{
  "encoder_mlp_ratio": 4,
  "optimizer": "soap",
  "beta1": 0.95,
  "batch_size": 128
}
Rows from block 3 of the text encoder of a small contrastive image-text model, named by matrix and row number. Rows with one number belong to one neuron. Each number is 128 + 24 x the weight over its row's rms, rounded and kept within 0 to 255. All counts start at 0. After the name is the row's rms in percent of the matrix's.
After each neuron's rows are labels from the 100 texts, of 14976, where the neuron reaches its largest size: "tokens" is the input token at the peak. Only what is clearly more common there than usual is listed. The data: regions of photos with short descriptions (Visual Genome). In brackets: how many of the 100.
# gate: MLP gate (text_encoder.blocks.3.mlp.gate.weight, 512x192), inputs 0-95
# fc1: MLP up (text_encoder.blocks.3.mlp.fc1.weight, 512x192), inputs 0-95
# fc2: MLP down (text_encoder.blocks.3.mlp.fc2.weight, 192x512, transposed), outputs 0-95

gate.391 101 [133 158 152 168 142 113 131 141 124 127  93 104 147 110  97 103 113 123 137 183 149 116 108 152 107 116 146 174 101 135 119 118 126 177  98 162 117 121 145 128 117 178 117 112 157 113 145 137 138 101 130 114 125 132 102 135  97  85 163 139 102 118 158 147 150 123 128 105 136 122 136 160 148 113 135 136 159 126 135  92  89 110 168 115 117 157 156 102 141 130 115 126 115 140 129 152]
fc1.391 108 [107 155 137 164 115 115 146 125 105 155  90  99 133 110  94 137 103 119 133 113 108 209 107 118 130 147  96 141  86 146 154 129 123 160  83 108 113 124 135 113 137 122 148 125 136 136  95 124 107 156  82  96  95 140 157 159 104  78  87 146 145 104 127 110 101 125 129 116 100 146 131 162 136 129 135 147 134 142 115 146 124 115 157 152 142 124 169 145 113 138 108 111 110 116 131 144]
fc2.391 109 [137 129 100  43 127 166 137 140 153 156 156 166 114 137 138 156 183 143 101 112 172 120 126 112 120 138 102 137 121 115  84 170 134 101 132 128  92 136 152  89 172 123 158 158 114 114 128  76 126 143  88 102 163  94 131 134 124 153 136 113 113 118  92 150 138 140 132 102 144  93 130 102  98 121 150 166 181 154 141 162  94 149 146 124  85 119 119 164 162 127  97 102 139 150 122 130]
tokens: "e" (34); "<end>" (10)

gate.123 084 [159 147  90 125 122 120 204 157 119 121 125 143 106 125 101 152 111 135 117 137 134 107  99 110 120 131 118 141 115 112 147 149 119 143 111 134 153 154  79 118 144  83 104 102  95 153 178 120 107 171 138 136 154 122 165 143 105 110 146 130 149  81 178 115 128 120  97 149  95 136 173 128 138  85 140 103 163 125 126  94 150 155 165 103 119 132  81 116 123 117 142 142 128 104 114 119]
fc1.123 093 [159 136 109 114 134 136 194 107 138  96 120 163 104 159 117 114 124 126 135 101 124 136 107 110 117 112 127  87 176 132 179 152 134 169 134  99 126  63 106  99 137 109  95  81 151 122  98  92 115 116 108  98 129 117 148 143  77 101 132 131 122 115 110 113 113 143 105 111 121 104 111 142 191 122 110 135 101 165 144 146 143  81 101 138 174 119 164 141 139 155 113 126 126 143 108  95]
fc2.123 071 [155 115 157 121 102 145 131 140 135 116 136 141 114  76 133 111 134  86 111 132 159 102 140 165 141 116 145 107 116 110 192 155 131 170 137  92 155  98 130 113  83 144 130 193 148 182 104 104 133 146 122 131  71  95 174 157 106  93 101 150 167 117 142 110 145 114 170 106 174 103 119 103 102  82 152 151 144 120 125 146 130 140 174 144 106 149 130 146 103 147 113 115  97 112 104  98]
tokens: "p" (18); "y" (16); "l" (14); "w" (8)

gate.474 110 [141 152 145 150 134 162 170 140 122 142 151 156 125 139 153 107 110 153 145 138 116 126 116 105 117  96 105 110 171 141 174 112  97 143 152 120 127 139 131  91 140 135 139 147  92 136 139 125 140 146 134 140 119 137 150 127  92 178 102 136 125 119  93 155 122 116 125 145 157  89 112 124  84 147 141  88 117  99 132 146 148 164  78 145  92 114  85 129 122 188 110 105 120 156 166 142]
fc1.474 107 [137 183 113 169 139 137 168 101 126 165 100 147 104 157 110 137 135 137 157 123 121 139 169  79  98 107 104 122 141 140 142 127 139 142 124 115 113  94 108 132 157 107 120 157 130 151 117 125 143 104 115  96 116  70 127 123  96  94  86 110 148 144 106 131 142 185 160  84 144 171 149 156 142 177 109 146 137 113 103 157  96  90 134  90 112  79  94 143 117 192 113 104 132 131 131 108]
fc2.474 116 [155 151 107 146 154 114 128 173 145  96  99 134 116  91  78 141 139 151 157 117 145 128 123 114 124 118  86 158 103 123 152 136 132 112  81 140 152  94 126 106 103 180 142 144 140 153 116 120 122 129 102 100 137 117 150 144 155 111 150 145 100 148 143 137 140 125 126 119 160 141 112 115 104 114 140  85 134 134  68 109  92  95 107 125 146 136 167 108 121 106 111 140  99 154 124 191]
tokens: "n" (41); "c" (26); "y" (13)

gate.322 098 [140 137 115 116 157 151 121 123 164 146 123 166 126  97 133 112  99 121 102 140 111  92 120 105  93 127  85  97 152 145 103 140 154 111 173 131 136 113 136 139 102 124 172 138 117 137 121 165 113  98 131 104 137 143 117  90 109 156 108 146 107 126 104 125 116  75 116 137 130 122 139  86 151 130 119 128 155 116 103 137  82 133  93  95 168  92 118 139  97 135 105 158 122  95  94 104]
fc1.322 099 [158 115 144 103 117 126 120 124 176 129 126 147 157 123 121 128  99 146 146  95 119 157 135 131 177 154 101 135  98 139 116 153  93 112 158  82 111 149 125 115  96 124  97 171 120 140 110 107 144  78  63 142 119 111 155 137 165 152 115 105 133 107 133 172 149 123 113 123 119 125 148 132 106 127 158 144 118 121  92 122 102 143 127 138 141 113  95 105 145 112 123 169 145 129 149 103]
fc2.322 106 [137 117  89  80 139 171 151 130 168 111 160 126 142  93 118 154 138 140 150 162 124 147  95 198  91 131  87  72 132  99 151 151 140 109  88 112 154 108 137 134 110 102 128  94 118 113 163  98 130 118 115 100 157  81  87 119  77 166 114 175  96 118 136 127 114 172 138 126 141 101  96 103 142 143 139 122 158  93 121 136 121 125 164 116 160 145 131 161 129 165 103 159  63 151 139 141]
tokens: "p" (42); "<end>" (8)

gate.199 094 [117  92 139 111 146 145 111 137 128 121 155 115 137  94 128 152 160 126 113 149 163 134 155  63 139 175 142 151 132 122 141  87  91 104 144  94 139 186 155 117 154 102 126 163 181 142  84  85 122 128 144 159 184 112  79 102 154 136 138 113 133  88 127 112 147 134 121 175 102 126 152 141 113 149 102 154 131 161 142 126 154 108 122 148  94 109  88 122 118 110 129 115 152 126 139 144]
fc1.199 088 [123 148  87 113 126 119 193 141 103 131 123 156 169 136 134 107 128 100 112 107 103 118 137 137 124 143 128 132 160 126 148 151 116  94 145 140 124 183 146 128  77  95 160 171 140 136 138 127 145 134 133 163 128 126 138 158 134 126 151  94 148 115 141 134 115 157 131 119 147 127 129 116 179 136 105 141  93 156 157 152 133  77 136 129 151 155 143 124 149  94 111 185 141 171 127 126]
fc2.199 089 [127 143 130  97 127 179 143 127  98 148 122 155 144 125 100 161 127  96 110 159 119 151 118 106 136 154  95 111  90 151 109 119 115 140 114 146 115 173 131  94 167 187 132 128 108 109 137 153 117 118 119 105 108 114 133 104 154 133  88 130 123 150  99  81 103  94 136 119 104 116 138 149 157 113 119 146 153 124 103  88 124 142 143 146  92 134 154 105 102 119 104  94 104 118 119  88]
tokens: "n" (96)

gate.284 100 [147 148 121 151 136 128 158 143 111 133 138 140 128 138 166 133 120  86  76 138 139 142 192  96 141 164 124 141 152 130 123 121 133  79 182 150 162 121 133 137 129 117 140 110  94 150 126 101  88  71 140 157 117 140 158 142  97 109 140  83 144 103 134 119  86 152 125 179 144 130  90  99 125 142 147 153 111 148 137 128  97 140 108 135 126 126 164 111 115 126  88 140 153 123 116 108]
fc1.284 099 [ 92  81 145  92 104 110 158 117 148 180 127 135 134 133 125 123 122 132 153 155 148 149 128 131 163 153 109  95 160  98 158 139  93 120 141 119 103 115  92 121 150 141 105 162 126 117 152 134 108 179 147 115 117  74 162 142 154  80 140 150 141 151 163 184 169 141  98 125 114 157 163 166 140 125 131 133  94 131 160  93 124  94 100 124 126 127  88 155 174  80 148 151 169 149 152 149]
fc2.284 094 [157 170 150 133 120 130  67 140 121 149 135  76  85 129 185 121 152 179 139 121 122 139 132 124  97 125  87 145  76 105 137 118 116 127 106  94 154 146 136 173 139 120 103 163  98 117 194 134 177 109 137 152 119 127 138 125  85 121 158 155 123 117 157 176 115 141 151 135 138 127 141 117  97 112 118 128 127 129 108 109 119 119 128 140 155 122 144 115 122 143 147 115 139  70 138 131]
tokens: "p" (59); "a" (30)

gate.371 083 [124 144 141 120 120 140 106 121 159 126  96 120 107 150 141 127 144 157 127 108 139  84 161 156 149 164 128 108 156 117 116 145 104 152 134 111 156 140 160  95 115 182 142 142 109 132 107 163 129 113  96 119 110 121 178 180 154 138  96 115 123 137 115 125 162  82  98 117  99 115 199 132 136 105 139 132 112 110 158 134  90  78 141 139 132 151 106 147 104  69 128 115 126 149 129 150]
fc1.371 085 [144 148 117 158 146  52 137 116  93 106 145 113 104 125 135 105 170 111 139 155 139  61 150 121 127 138 129 104 145 139 130 101  85 117 111 160  89 110 101 128  68 129 113 108 121 129 129 118 129 128 123 119 172 112 152 116 156  89  72 149 103 125 110  93 108 132 106 160 111 115 121 129 131 101 123 100 125 120  69 125 151 137 120 118 151 165 153 130 109 183  90  58 144 144 135 149]
fc2.371 078 [154 130 141 117 128 136 169 164 101 134 124 108 131 137 135  92 163 108 103 134  91 131 117  75 135 140 144 123 145 122 132  88 133 129  92 119 153 123  78 133 138 173 163 103 126 128 127 112  74 129 150 100 131 116 121 130 119 111 148 135 163 127 148 144 155  94 123 167 120 164  96 138 136 111 135 132 116 113 134 117  82 100 140 139 183 132 147 166 153 118 104 136 121 129 124  96]
tokens: "e" (78); "n" (16)

gate.214 110 [147 144 157 130 162 161 132 117 171 127 128 125 144 168 151  94 116 138  92 149 121 119  86 112 129 151 129 126 144 103  84 116 140 139  99 175 133 115  99  92 148 161 126 128 143 115 127  93 118 160 160  90 127 152  96 138 150 125 124 104 148 131 136 108 114  64 145 170 141 101 109 114 156 166 134  94 145 129 134 167 116 102 119 140 122 125 113  90 131  84 146 116 124 166 154  90]
fc1.214 108 [121 140 122 151 128 167 162 142  92 143 146 115 122 137 159 113 106 111 171 130 111 128  92  96 125 109  94 141 110 137 145 133 165 126 121 101 151  90 125  85 105 141 108 132  79 132 128 128 109 138 114 128  53 132 155 152  63 126 138 129 117 114 104 123 114 104 131 104 132  55 154 114 107 105 102  94 118 138  69 131 137 130 147  98 123 134  65 152 140 131 117 124 165  65  97 144]
fc2.214 112 [122 172  97 129 108 122 128 106 129 156  88 101 144 100 151 101 138 151 107 139 131  87 158 171 175 110 172 135 101 131 135 133 159  98 122 134 133 108 108 136 136 137 161  86 141  97 117 106  99 100 113  98 142 103 142 148 111 130 136 111 127 108 121  90 125 144 142 151  98 133 118 165  92 130  88 126 172 141 152 164 121 131 165 137 142 101  94 140 141  98  86 120 115 120 101 180]
tokens: "e" (50); "r" (11)

gate.54 096 [143 129 130 159 121 123 106 142 134 138 143 122 131 119 126 139 135 147 113 154 135 109 150 139  99 131 128 102 112 101 127 111 129 136 116 139 126 105 105 167 126 128 116 121 126  83 136 147  94 111  86 160 150 145 108 140 165 173 146 108 149 126 108 123 123 158 147 141 141 117 125 128  62 139 159 135 126 146 162 115 152 188 150  92 120 135 144 159 121 139 120 110 134 164 122 133]
fc1.54 097 [116 117 133 107 157 104 166 120 134  72 117 130 136 105 126 115 123 137 162 127 123 129 128 118 133 148 157 135 135 121 117 127  88 175 155 125 158 164 127 124 144 150 131 164 137 114 111 113 110  93 137 126 143 129 159 139 134 150 177  89 142 146 154 134 126 129 127 123 174 135 155  65 127 159 144 119 156 100 138 140  68 154 136 142 154  91 130 123 113 137 154 135  70 139 106  94]
fc2.54 090 [158 123 116 132 104 170 136 151 152 103 107 138 109 119 149  94 137 150 107 132 106 123  94 160  92 148 129 151 140 150 118 192 129  75 138 109 156  83 177 113 106 115 145  99  85 141 124 138 114 134 111 121 112 108 118 102 152 152 129 113 152 118 134 141 113  94 117  98 115 123 115 132 159 148  85 104 139 133 103 124  95 162 125 115 107 151 114 103 152 115 113 106 125  94 166 106]
tokens: "n" (74)

gate.118 099 [150 113 137 147 127 136 127 150 131 102 133 153 129 112 119 108 118 131 162 116 122 139 118  84 109 119 102 135 128  65  99 132 159 143 141 134 134 131 144  86 130 168 139 168 123 138  70 148  92 159 168 122 162 109 118 136 123 141 125 116 140  87 101 129 159 154 127 107 130 103 121 125  98 113  99 175  89 153 134 137 147 121 142 146 158 101 135 138 123 157 168 156 124  78 128 102]
fc1.118 100 [123 126 120 156 142 143 157 113 110 141 111 124 102 148 134 139 154 114 146 139  82 150 175 126 143 113 122 117 150 167 111  96 146 131 115 189 183 127 210 100 112 140 106 105 167 152 115 117 110 118 161 109 103 142 113 166 149 143 145  94 138 147 158 119 133 121 126 127 146 139 112 133 138 151  92 104 102 115 165 120 105 125 119 127 120  93 110 122 136 143  88 181 128 135 167 138]
fc2.118 096 [120 102 163 140 158 123 138 145 147 119 113 118 132  87 176 154 146 150 134  88 122  94  89  67 108 149 137 123 143 167 121 115 153 152 117 188 127 180 130 132 133 104 138 131  84 110 110 136 147 130 121  91 125 136 103 127 131 118 168 128 100  80 124 129 135 109 149 142 102 147 142 146 131 111 127  98  99  90 143  89 123 140  86 175 136 146 125 130 141 118 117 167 138  68 141  95]
tokens: "p" (68)