A small contrastive image-text model, trained from scratch: text encoder layers 10.
Rows from block 6 of the text encoder, named by matrix and row number. Rows with one number belong to one neuron. Each number is 200 + 30 x the weight over the matrix's rms, rounded and kept within 0 to 999. All counts start at 0.
# gate: MLP gate (text_encoder.blocks.6.mlp.gate.weight, 512x192), inputs 128-191
# fc1: MLP up (text_encoder.blocks.6.mlp.fc1.weight, 512x192), inputs 128-191
# fc2: MLP down (text_encoder.blocks.6.mlp.fc2.weight, 192x512, transposed), outputs 128-191
gate.216,189,215,199,142,252,252,199,169,192,184,158,252,194,190,193,236,219,260,166,228,175,234,212,245,200,223,180,180,171,202,174,258,216,212,165,223,211,183,240,241,188,176,213,203,179,192,212,237,177,180,211,239,226,266,157,228,208,180,225,203,193,215,207,192
fc1.216,233,221,249,246,177,226,210,208,209,228,168,201,177,193,197,218,183,168,247,194,201,164,230,127,202,163,209,213,215,160,163,191,218,185,170,192,171,154,257,197,194,181,235,165,211,212,220,214,184,232,196,229,191,198,232,201,136,212,178,174,178,171,208,231
fc2.216,205,169,194,219,156,218,224,182,191,165,207,223,210,199,164,190,227,248,176,207,206,227,197,216,202,190,142,166,199,160,206,212,210,217,171,148,149,210,183,204,149,212,236,207,216,240,165,209,197,272,217,226,178,172,145,206,191,225,199,191,180,199,177,206
gate.217,213,228,144,231,207,220,234,212,185,195,228,215,163,202,196,176,218,171,210,199,230,211,168,221,185,228,219,237,197,231,155,223,202,199,188,162,233,207,172,192,229,225,145,150,233,225,196,245,225,138,169,149,208,219,239,222,197,226,167,229,242,236,162,205
fc1.217,159,242,177,198,180,165,226,249,207,166,166,168,191,169,215,161,187,195,144,179,196,200,221,196,213,188,200,188,205,229,224,186,171,180,241,213,272,154,230,190,217,199,220,180,173,208,210,213,240,233,181,209,216,195,139,216,216,175,252,205,204,202,214,265
fc2.217,195,196,195,209,195,174,267,196,291,217,158,225,178,177,150,219,204,220,145,203,207,162,225,255,226,217,191,183,227,218,195,181,209,213,196,211,203,251,189,183,185,190,221,208,198,235,211,197,221,140,217,193,157,210,222,229,244,177,130,195,209,194,226,178
gate.218,175,165,176,257,194,158,169,121,163,252,239,243,205,225,195,183,195,165,171,205,212,180,196,206,192,158,204,244,180,182,197,200,176,198,219,229,215,198,183,193,212,195,261,237,190,189,171,259,236,192,169,194,214,197,228,198,201,214,218,183,164,231,216,169
fc1.218,187,215,199,199,198,150,169,154,227,201,141,232,188,197,186,209,267,195,157,213,205,177,235,186,199,234,237,179,161,187,150,190,204,220,243,220,207,197,201,183,210,229,198,213,213,213,243,182,220,222,185,144,187,178,203,201,218,195,232,183,166,195,153,209
fc2.218,200,174,224,246,233,197,184,216,191,255,200,216,195,199,182,234,202,179,189,218,216,179,221,171,203,245,230,221,187,201,222,176,246,145,243,246,205,258,185,203,161,200,225,235,182,188,195,201,244,208,242,163,184,163,227,149,213,224,159,196,216,188,209,189
gate.219,135,223,196,213,212,178,197,217,220,189,191,198,180,202,232,199,169,228,194,161,247,172,169,203,177,233,155,182,198,179,200,228,172,202,249,194,222,196,196,168,179,196,168,223,177,206,170,208,176,187,214,265,172,278,156,154,222,210,176,179,204,203,227,185
fc1.219,227,237,265,236,214,189,213,170,247,203,175,227,149,170,205,172,217,215,218,157,139,164,205,215,185,214,239,201,190,236,223,155,219,225,183,261,172,225,164,126,273,181,237,223,146,212,241,243,164,199,190,206,190,193,169,176,226,275,200,210,177,152,231,195
fc2.219,211,183,230,151,181,199,198,201,131,181,206,253,199,268,174,209,221,185,191,231,220,211,156,216,184,197,191,167,166,222,175,242,137,240,247,275,226,190,210,180,177,207,203,197,213,181,154,174,126,186,184,207,269,193,215,220,247,195,211,192,183,179,241,226
gate.220,229,185,159,187,196,203,202,252,201,158,147,214,202,182,230,190,223,180,188,185,183,179,235,189,220,132,203,232,262,180,204,196,173,235,232,216,174,143,186,237,187,231,216,130,208,190,217,216,198,187,177,216,209,220,218,229,164,191,178,227,212,181,173,236
fc1.220,202,213,255,206,273,180,163,132,195,189,163,215,191,170,160,204,221,178,204,180,215,152,222,186,210,182,145,186,199,236,208,187,152,253,138,190,170,215,223,208,167,206,194,191,212,166,210,237,202,146,168,263,221,188,192,195,192,230,213,191,183,184,183,169
fc2.220,215,231,232,157,181,189,205,185,180,247,224,248,238,222,195,222,212,186,181,174,200,160,197,210,235,185,197,199,172,216,173,240,213,203,210,162,230,219,169,201,189,235,198,202,185,226,185,181,196,177,243,197,211,203,209,216,175,196,178,269,174,181,213,200
gate.221,237,219,184,216,243,267,191,248,204,190,203,178,246,221,166,198,203,183,185,183,201,204,184,201,253,229,184,253,154,195,223,181,195,222,221,227,191,150,164,217,150,218,152,176,231,195,190,238,166,212,215,211,205,210,214,157,223,199,185,168,210,209,205,160
fc1.221,199,249,218,229,208,200,203,179,196,198,199,193,212,215,206,170,202,175,234,230,219,178,237,258,209,193,213,228,233,190,194,186,162,248,194,128,172,176,231,175,190,151,243,190,187,184,173,206,185,225,173,147,167,191,207,211,209,199,207,175,208,218,247,234
fc2.221,231,204,178,227,228,197,210,187,178,216,177,190,219,158,209,175,189,185,230,224,188,211,215,230,213,192,245,204,228,170,167,207,263,195,171,193,195,220,210,169,182,184,235,187,232,171,198,193,205,167,226,185,182,195,194,202,202,206,141,185,203,180,161,177
gate.222,183,198,186,233,217,245,179,227,196,173,185,188,155,204,202,193,223,228,182,216,151,245,179,201,192,217,202,183,219,215,200,203,158,172,246,180,192,176,218,185,253,162,149,215,184,179,170,164,140,128,238,143,202,224,191,239,233,172,158,239,188,260,203,203
fc1.222,192,179,206,215,197,197,227,203,228,262,249,203,162,199,165,226,136,187,211,170,202,224,236,215,221,181,224,260,202,185,244,212,208,223,222,155,199,249,211,261,273,174,232,188,205,187,190,191,297,216,218,205,165,190,277,224,210,190,171,183,212,182,174,214
fc2.222,204,149,150,198,185,228,153,201,166,180,196,134,230,253,222,219,219,222,180,210,153,226,163,167,256,197,167,172,256,166,222,189,236,204,205,193,170,209,169,225,185,192,188,221,241,220,221,187,226,193,212,177,242,229,232,193,209,184,204,206,192,200,186,179
gate.223,215,223,183,217,162,194,211,226,196,185,164,239,181,176,170,192,184,210,180,253,195,195,180,188,199,164,242,175,181,229,176,208,163,172,246,191,206,168,208,216,192,209,221,168,223,176,168,153,240,248,199,230,186,213,201,137,191,197,234,182,207,237,203,208
fc1.223,208,195,209,171,171,157,207,208,172,214,172,210,196,206,229,188,187,168,133,167,202,215,238,186,165,156,174,232,234,195,224,249,223,224,182,173,201,167,259,197,246,205,247,207,210,161,237,195,207,185,219,155,201,182,205,231,216,252,207,185,214,184,227,211
fc2.223,166,247,158,188,226,194,180,169,227,218,188,204,222,233,203,199,223,202,161,231,207,245,193,186,169,166,216,208,216,176,180,202,226,225,121,171,204,214,172,153,225,233,224,245,217,178,228,192,230,200,217,244,197,162,195,229,213,201,180,224,222,145,175,185
gate.224,197,157,201,243,141,184,169,170,205,194,219,177,193,210,158,219,229,234,223,225,148,242,226,230,180,191,193,173,180,220,183,231,185,174,193,207,221,223,203,183,155,178,192,187,169,192,177,208,199,196,217,230,202,244,177,198,229,161,182,226,160,184,197,183
fc1.224,197,206,237,224,232,221,220,222,209,188,175,169,192,168,161,228,176,249,168,138,186,159,205,181,200,212,157,247,202,195,204,159,227,190,184,148,185,198,177,198,237,196,221,196,222,198,220,211,174,183,216,229,193,198,138,193,228,202,182,167,203,126,193,214
fc2.224,167,229,213,184,246,158,193,191,195,211,204,159,195,176,190,182,180,159,189,183,215,223,221,184,222,153,198,235,193,217,189,203,173,255,197,147,217,190,242,225,192,251,228,206,207,240,199,190,250,144,213,161,170,180,185,244,185,221,205,171,207,208,207,228
gate.225,209,155,169,174,227,190,210,302,237,219,192,223,155,195,202,182,243,211,185,219,222,208,237,180,226,208,199,148,228,219,170,199,188,196,184,188,213,141,184,234,181,150,229,162,172,196,210,253,238,238,208,189,180,243,209,200,220,195,250,175,157,181,131,210
fc1.225,206,154,178,194,203,190,163,148,219,241,196,201,220,192,214,201,185,222,211,198,224,194,267,212,180,184,171,204,165,247,183,258,200,177,215,242,192,160,190,219,234,248,193,198,174,183,182,162,189,144,167,175,188,173,178,173,202,160,209,193,140,149,235,195
fc2.225,194,205,230,216,215,168,206,176,238,170,216,184,182,166,229,159,229,213,198,174,165,212,221,197,209,162,226,172,214,189,170,184,207,170,212,212,175,206,203,189,198,234,212,209,226,186,213,188,179,214,201,215,215,180,181,141,168,224,226,205,197,184,222,168
gate.226,192,141,175,188,215,190,168,240,216,170,201,207,177,222,158,200,232,190,198,249,188,239,160,210,230,202,196,188,184,170,209,218,219,248,242,229,205,237,207,205,206,190,96,172,190,196,198,242,214,233,224,159,195,205,254,171,253,179,204,180,118,171,224,245
fc1.226,174,213,167,161,181,169,255,139,241,208,198,193,169,186,166,236,267,163,181,167,229,197,227,175,179,187,196,197,154,262,191,209,212,221,193,201,184,221,155,230,188,182,195,165,166,179,193,225,284,190,215,234,227,183,184,169,183,208,209,224,237,242,198,215
fc2.226,247,160,181,169,181,180,149,213,198,179,220,176,177,177,202,163,174,162,164,230,227,219,194,202,220,209,195,178,243,174,255,178,197,227,191,196,239,166,199,238,199,201,185,226,218,186,157,205,232,207,208,195,188,195,184,240,219,173,178,177,145,238,260,231
gate.227,209,201,148,203,200,234,157,199,177,152,251,187,188,244,157,175,240,186,194,226,177,180,169,149,218,226,230,219,197,232,173,169,178,189,178,228,240,218,217,200,219,136,195,228,239,166,239,188,208,175,210,176,191,211,194,225,263,226,192,224,161,214,169,152
fc1.227,206,184,192,232,224,222,251,244,162,169,199,215,138,199,224,226,232,255,208,256,240,213,193,180,174,230,218,210,210,230,240,173,165,184,211,195,247,212,222,215,193,149,207,226,189,199,212,176,245,164,229,229,174,197,227,211,186,148,181,188,152,167,202,221
fc2.227,180,229,198,195,204,214,239,189,257,204,226,224,179,250,160,243,160,219,151,191,229,235,175,185,206,230,208,179,214,167,238,220,241,185,219,186,216,164,220,210,205,191,194,188,195,159,173,172,181,170,148,241,169,179,200,242,197,206,189,195,184,257,226,217
gate.228,175,190,200,215,204,181,204,212,129,211,175,210,177,224,197,207,158,199,186,186,209,207,215,172,203,205,194,250,196,275,150,226,144,204,145,161,193,152,174,271,147,206,197,191,206,181,175,184,162,212,187,207,203,231,212,161,203,165,199,184,193,191,176,180
fc1.228,174,153,169,215,172,197,184,233,232,200,164,204,254,193,173,190,188,189,232,217,196,169,243,191,225,258,210,163,169,191,195,235,182,210,158,235,226,232,174,173,162,199,215,186,163,188,215,212,195,178,167,195,220,219,172,141,205,226,264,209,219,175,216,204
fc2.228,212,183,171,174,226,207,209,164,214,176,203,192,204,193,212,186,210,217,221,212,178,211,199,182,179,249,196,163,257,178,177,191,192,178,219,225,265,173,170,177,215,179,197,182,197,192,157,174,189,218,157,202,219,154,177,214,173,206,212,221,197,222,220,208
gate.229,187,188,226,216,248,270,216,156,218,188,158,151,233,211,215,166,215,196,153,123,225,169,144,222,189,164,195,254,170,178,178,219,210,186,262,213,148,237,160,166,153,193,217,182,141,178,188,189,277,183,141,194,209,178,162,219,158,200,224,181,219,235,168,217
fc1.229,252,235,166,252,162,233,181,223,166,232,140,185,176,191,222,216,203,218,213,211,150,221,203,193,227,211,238,182,203,276,182,207,163,174,223,244,214,283,217,188,216,226,159,124,167,213,236,231,266,220,255,227,242,199,240,221,185,234,198,171,235,220,218,225
fc2.229,184,160,209,263,171,218,187,215,124,175,167,217,199,207,200,142,226,146,199,185,241,215,157,210,222,196,192,217,101,229,231,158,235,164,204,259,189,216,153,230,201,204,178,186,217,162,178,194,149,204,212,267,159,242,237,169,226,284,271,200,215,207,234,221
gate.230,178,227,218,196,167,164,225,195,206,181,212,203,212,173,201,195,207,190,233,164,193,239,255,211,204,179,234,220,238,226,227,212,217,205,186,204,193,219,183,253,240,216,207,163,229,196,198,154,215,225,178,216,160,189,235,221,211,174,200,195,208,204,223,204
fc1.230,167,142,239,180,197,217,181,182,172,146,153,189,188,182,188,218,166,233,194,198,183,215,203,165,195,169,149,204,208,218,190,207,177,212,266,222,189,201,198,177,226,224,234,195,233,195,121,193,207,198,166,189,183,206,245,167,236,196,202,185,199,212,246,198
fc2.230,136,221,209,204,238,180,227,203,199,180,150,217,206,164,198,177,236,191,181,192,209,188,181,213,220,224,156,182,220,175,237,183,167,171,202,233,203,174,188,217,179,203,190,208,203,153,199,216,209,224,208,190,147,198,175,161,190,222,209,222,240,190,200,214
gate.231,173,226,199,180,176,207,166,148,171,115,243,189,200,157,236,193,197,202,181,184,186,198,183,228,119,122,183,208,221,190,197,256,166,122,175,308,180,137,199,219,245,173,218,166,181,209,212,202,156,212,192,238,180,204,176,193,193,208,159,224,236,156,204,221
fc1.231,212,241,226,209,152,110,204,202,187,178,247,152,235,211,243,161,241,261,210,203,203,211,161,178,240,173,211,171,187,267,188,245,191,263,195,202,217,227,197,207,192,210,171,194,164,207,153,215,159,232,217,204,122,190,155,215,178,167,118,216,160,183,219,209
fc2.231,209,210,212,159,194,223,187,217,225,197,230,224,258,159,207,186,212,198,188,231,233,187,185,200,180,241,157,256,220,197,197,268,209,178,159,216,193,202,184,205,185,161,248,189,216,217,209,271,220,184,147,217,218,192,194,214,165,147,224,189,220,152,230,184
gate.232,210,237,214,217,193,205,199,218,165,206,207,171,231,180,172,203,219,146,195,199,234,175,207,199,260,193,194,226,186,177,207,215,200,259,163,243,236,192,236,210,125,176,240,232,205,211,148,192,185,264,208,191,185,277,233,189,210,188,173,179,183,233,192,170
fc1.232,227,214,174,176,192,164,154,238,182,199,244,232,215,179,215,214,227,196,216,202,184,207,194,183,200,216,167,211,195,173,203,231,161,189,201,204,191,153,194,213,181,249,205,192,180,187,194,185,180,267,204,179,204,154,258,213,172,190,206,196,247,237,190,210
fc2.232,206,167,198,195,224,206,201,211,230,211,226,187,188,166,199,172,209,195,231,234,174,214,206,158,213,228,157,267,129,170,186,197,176,166,208,192,203,188,227,172,233,160,171,201,192,226,193,150,197,242,206,155,231,181,214,165,228,246,171,205,168,242,229,228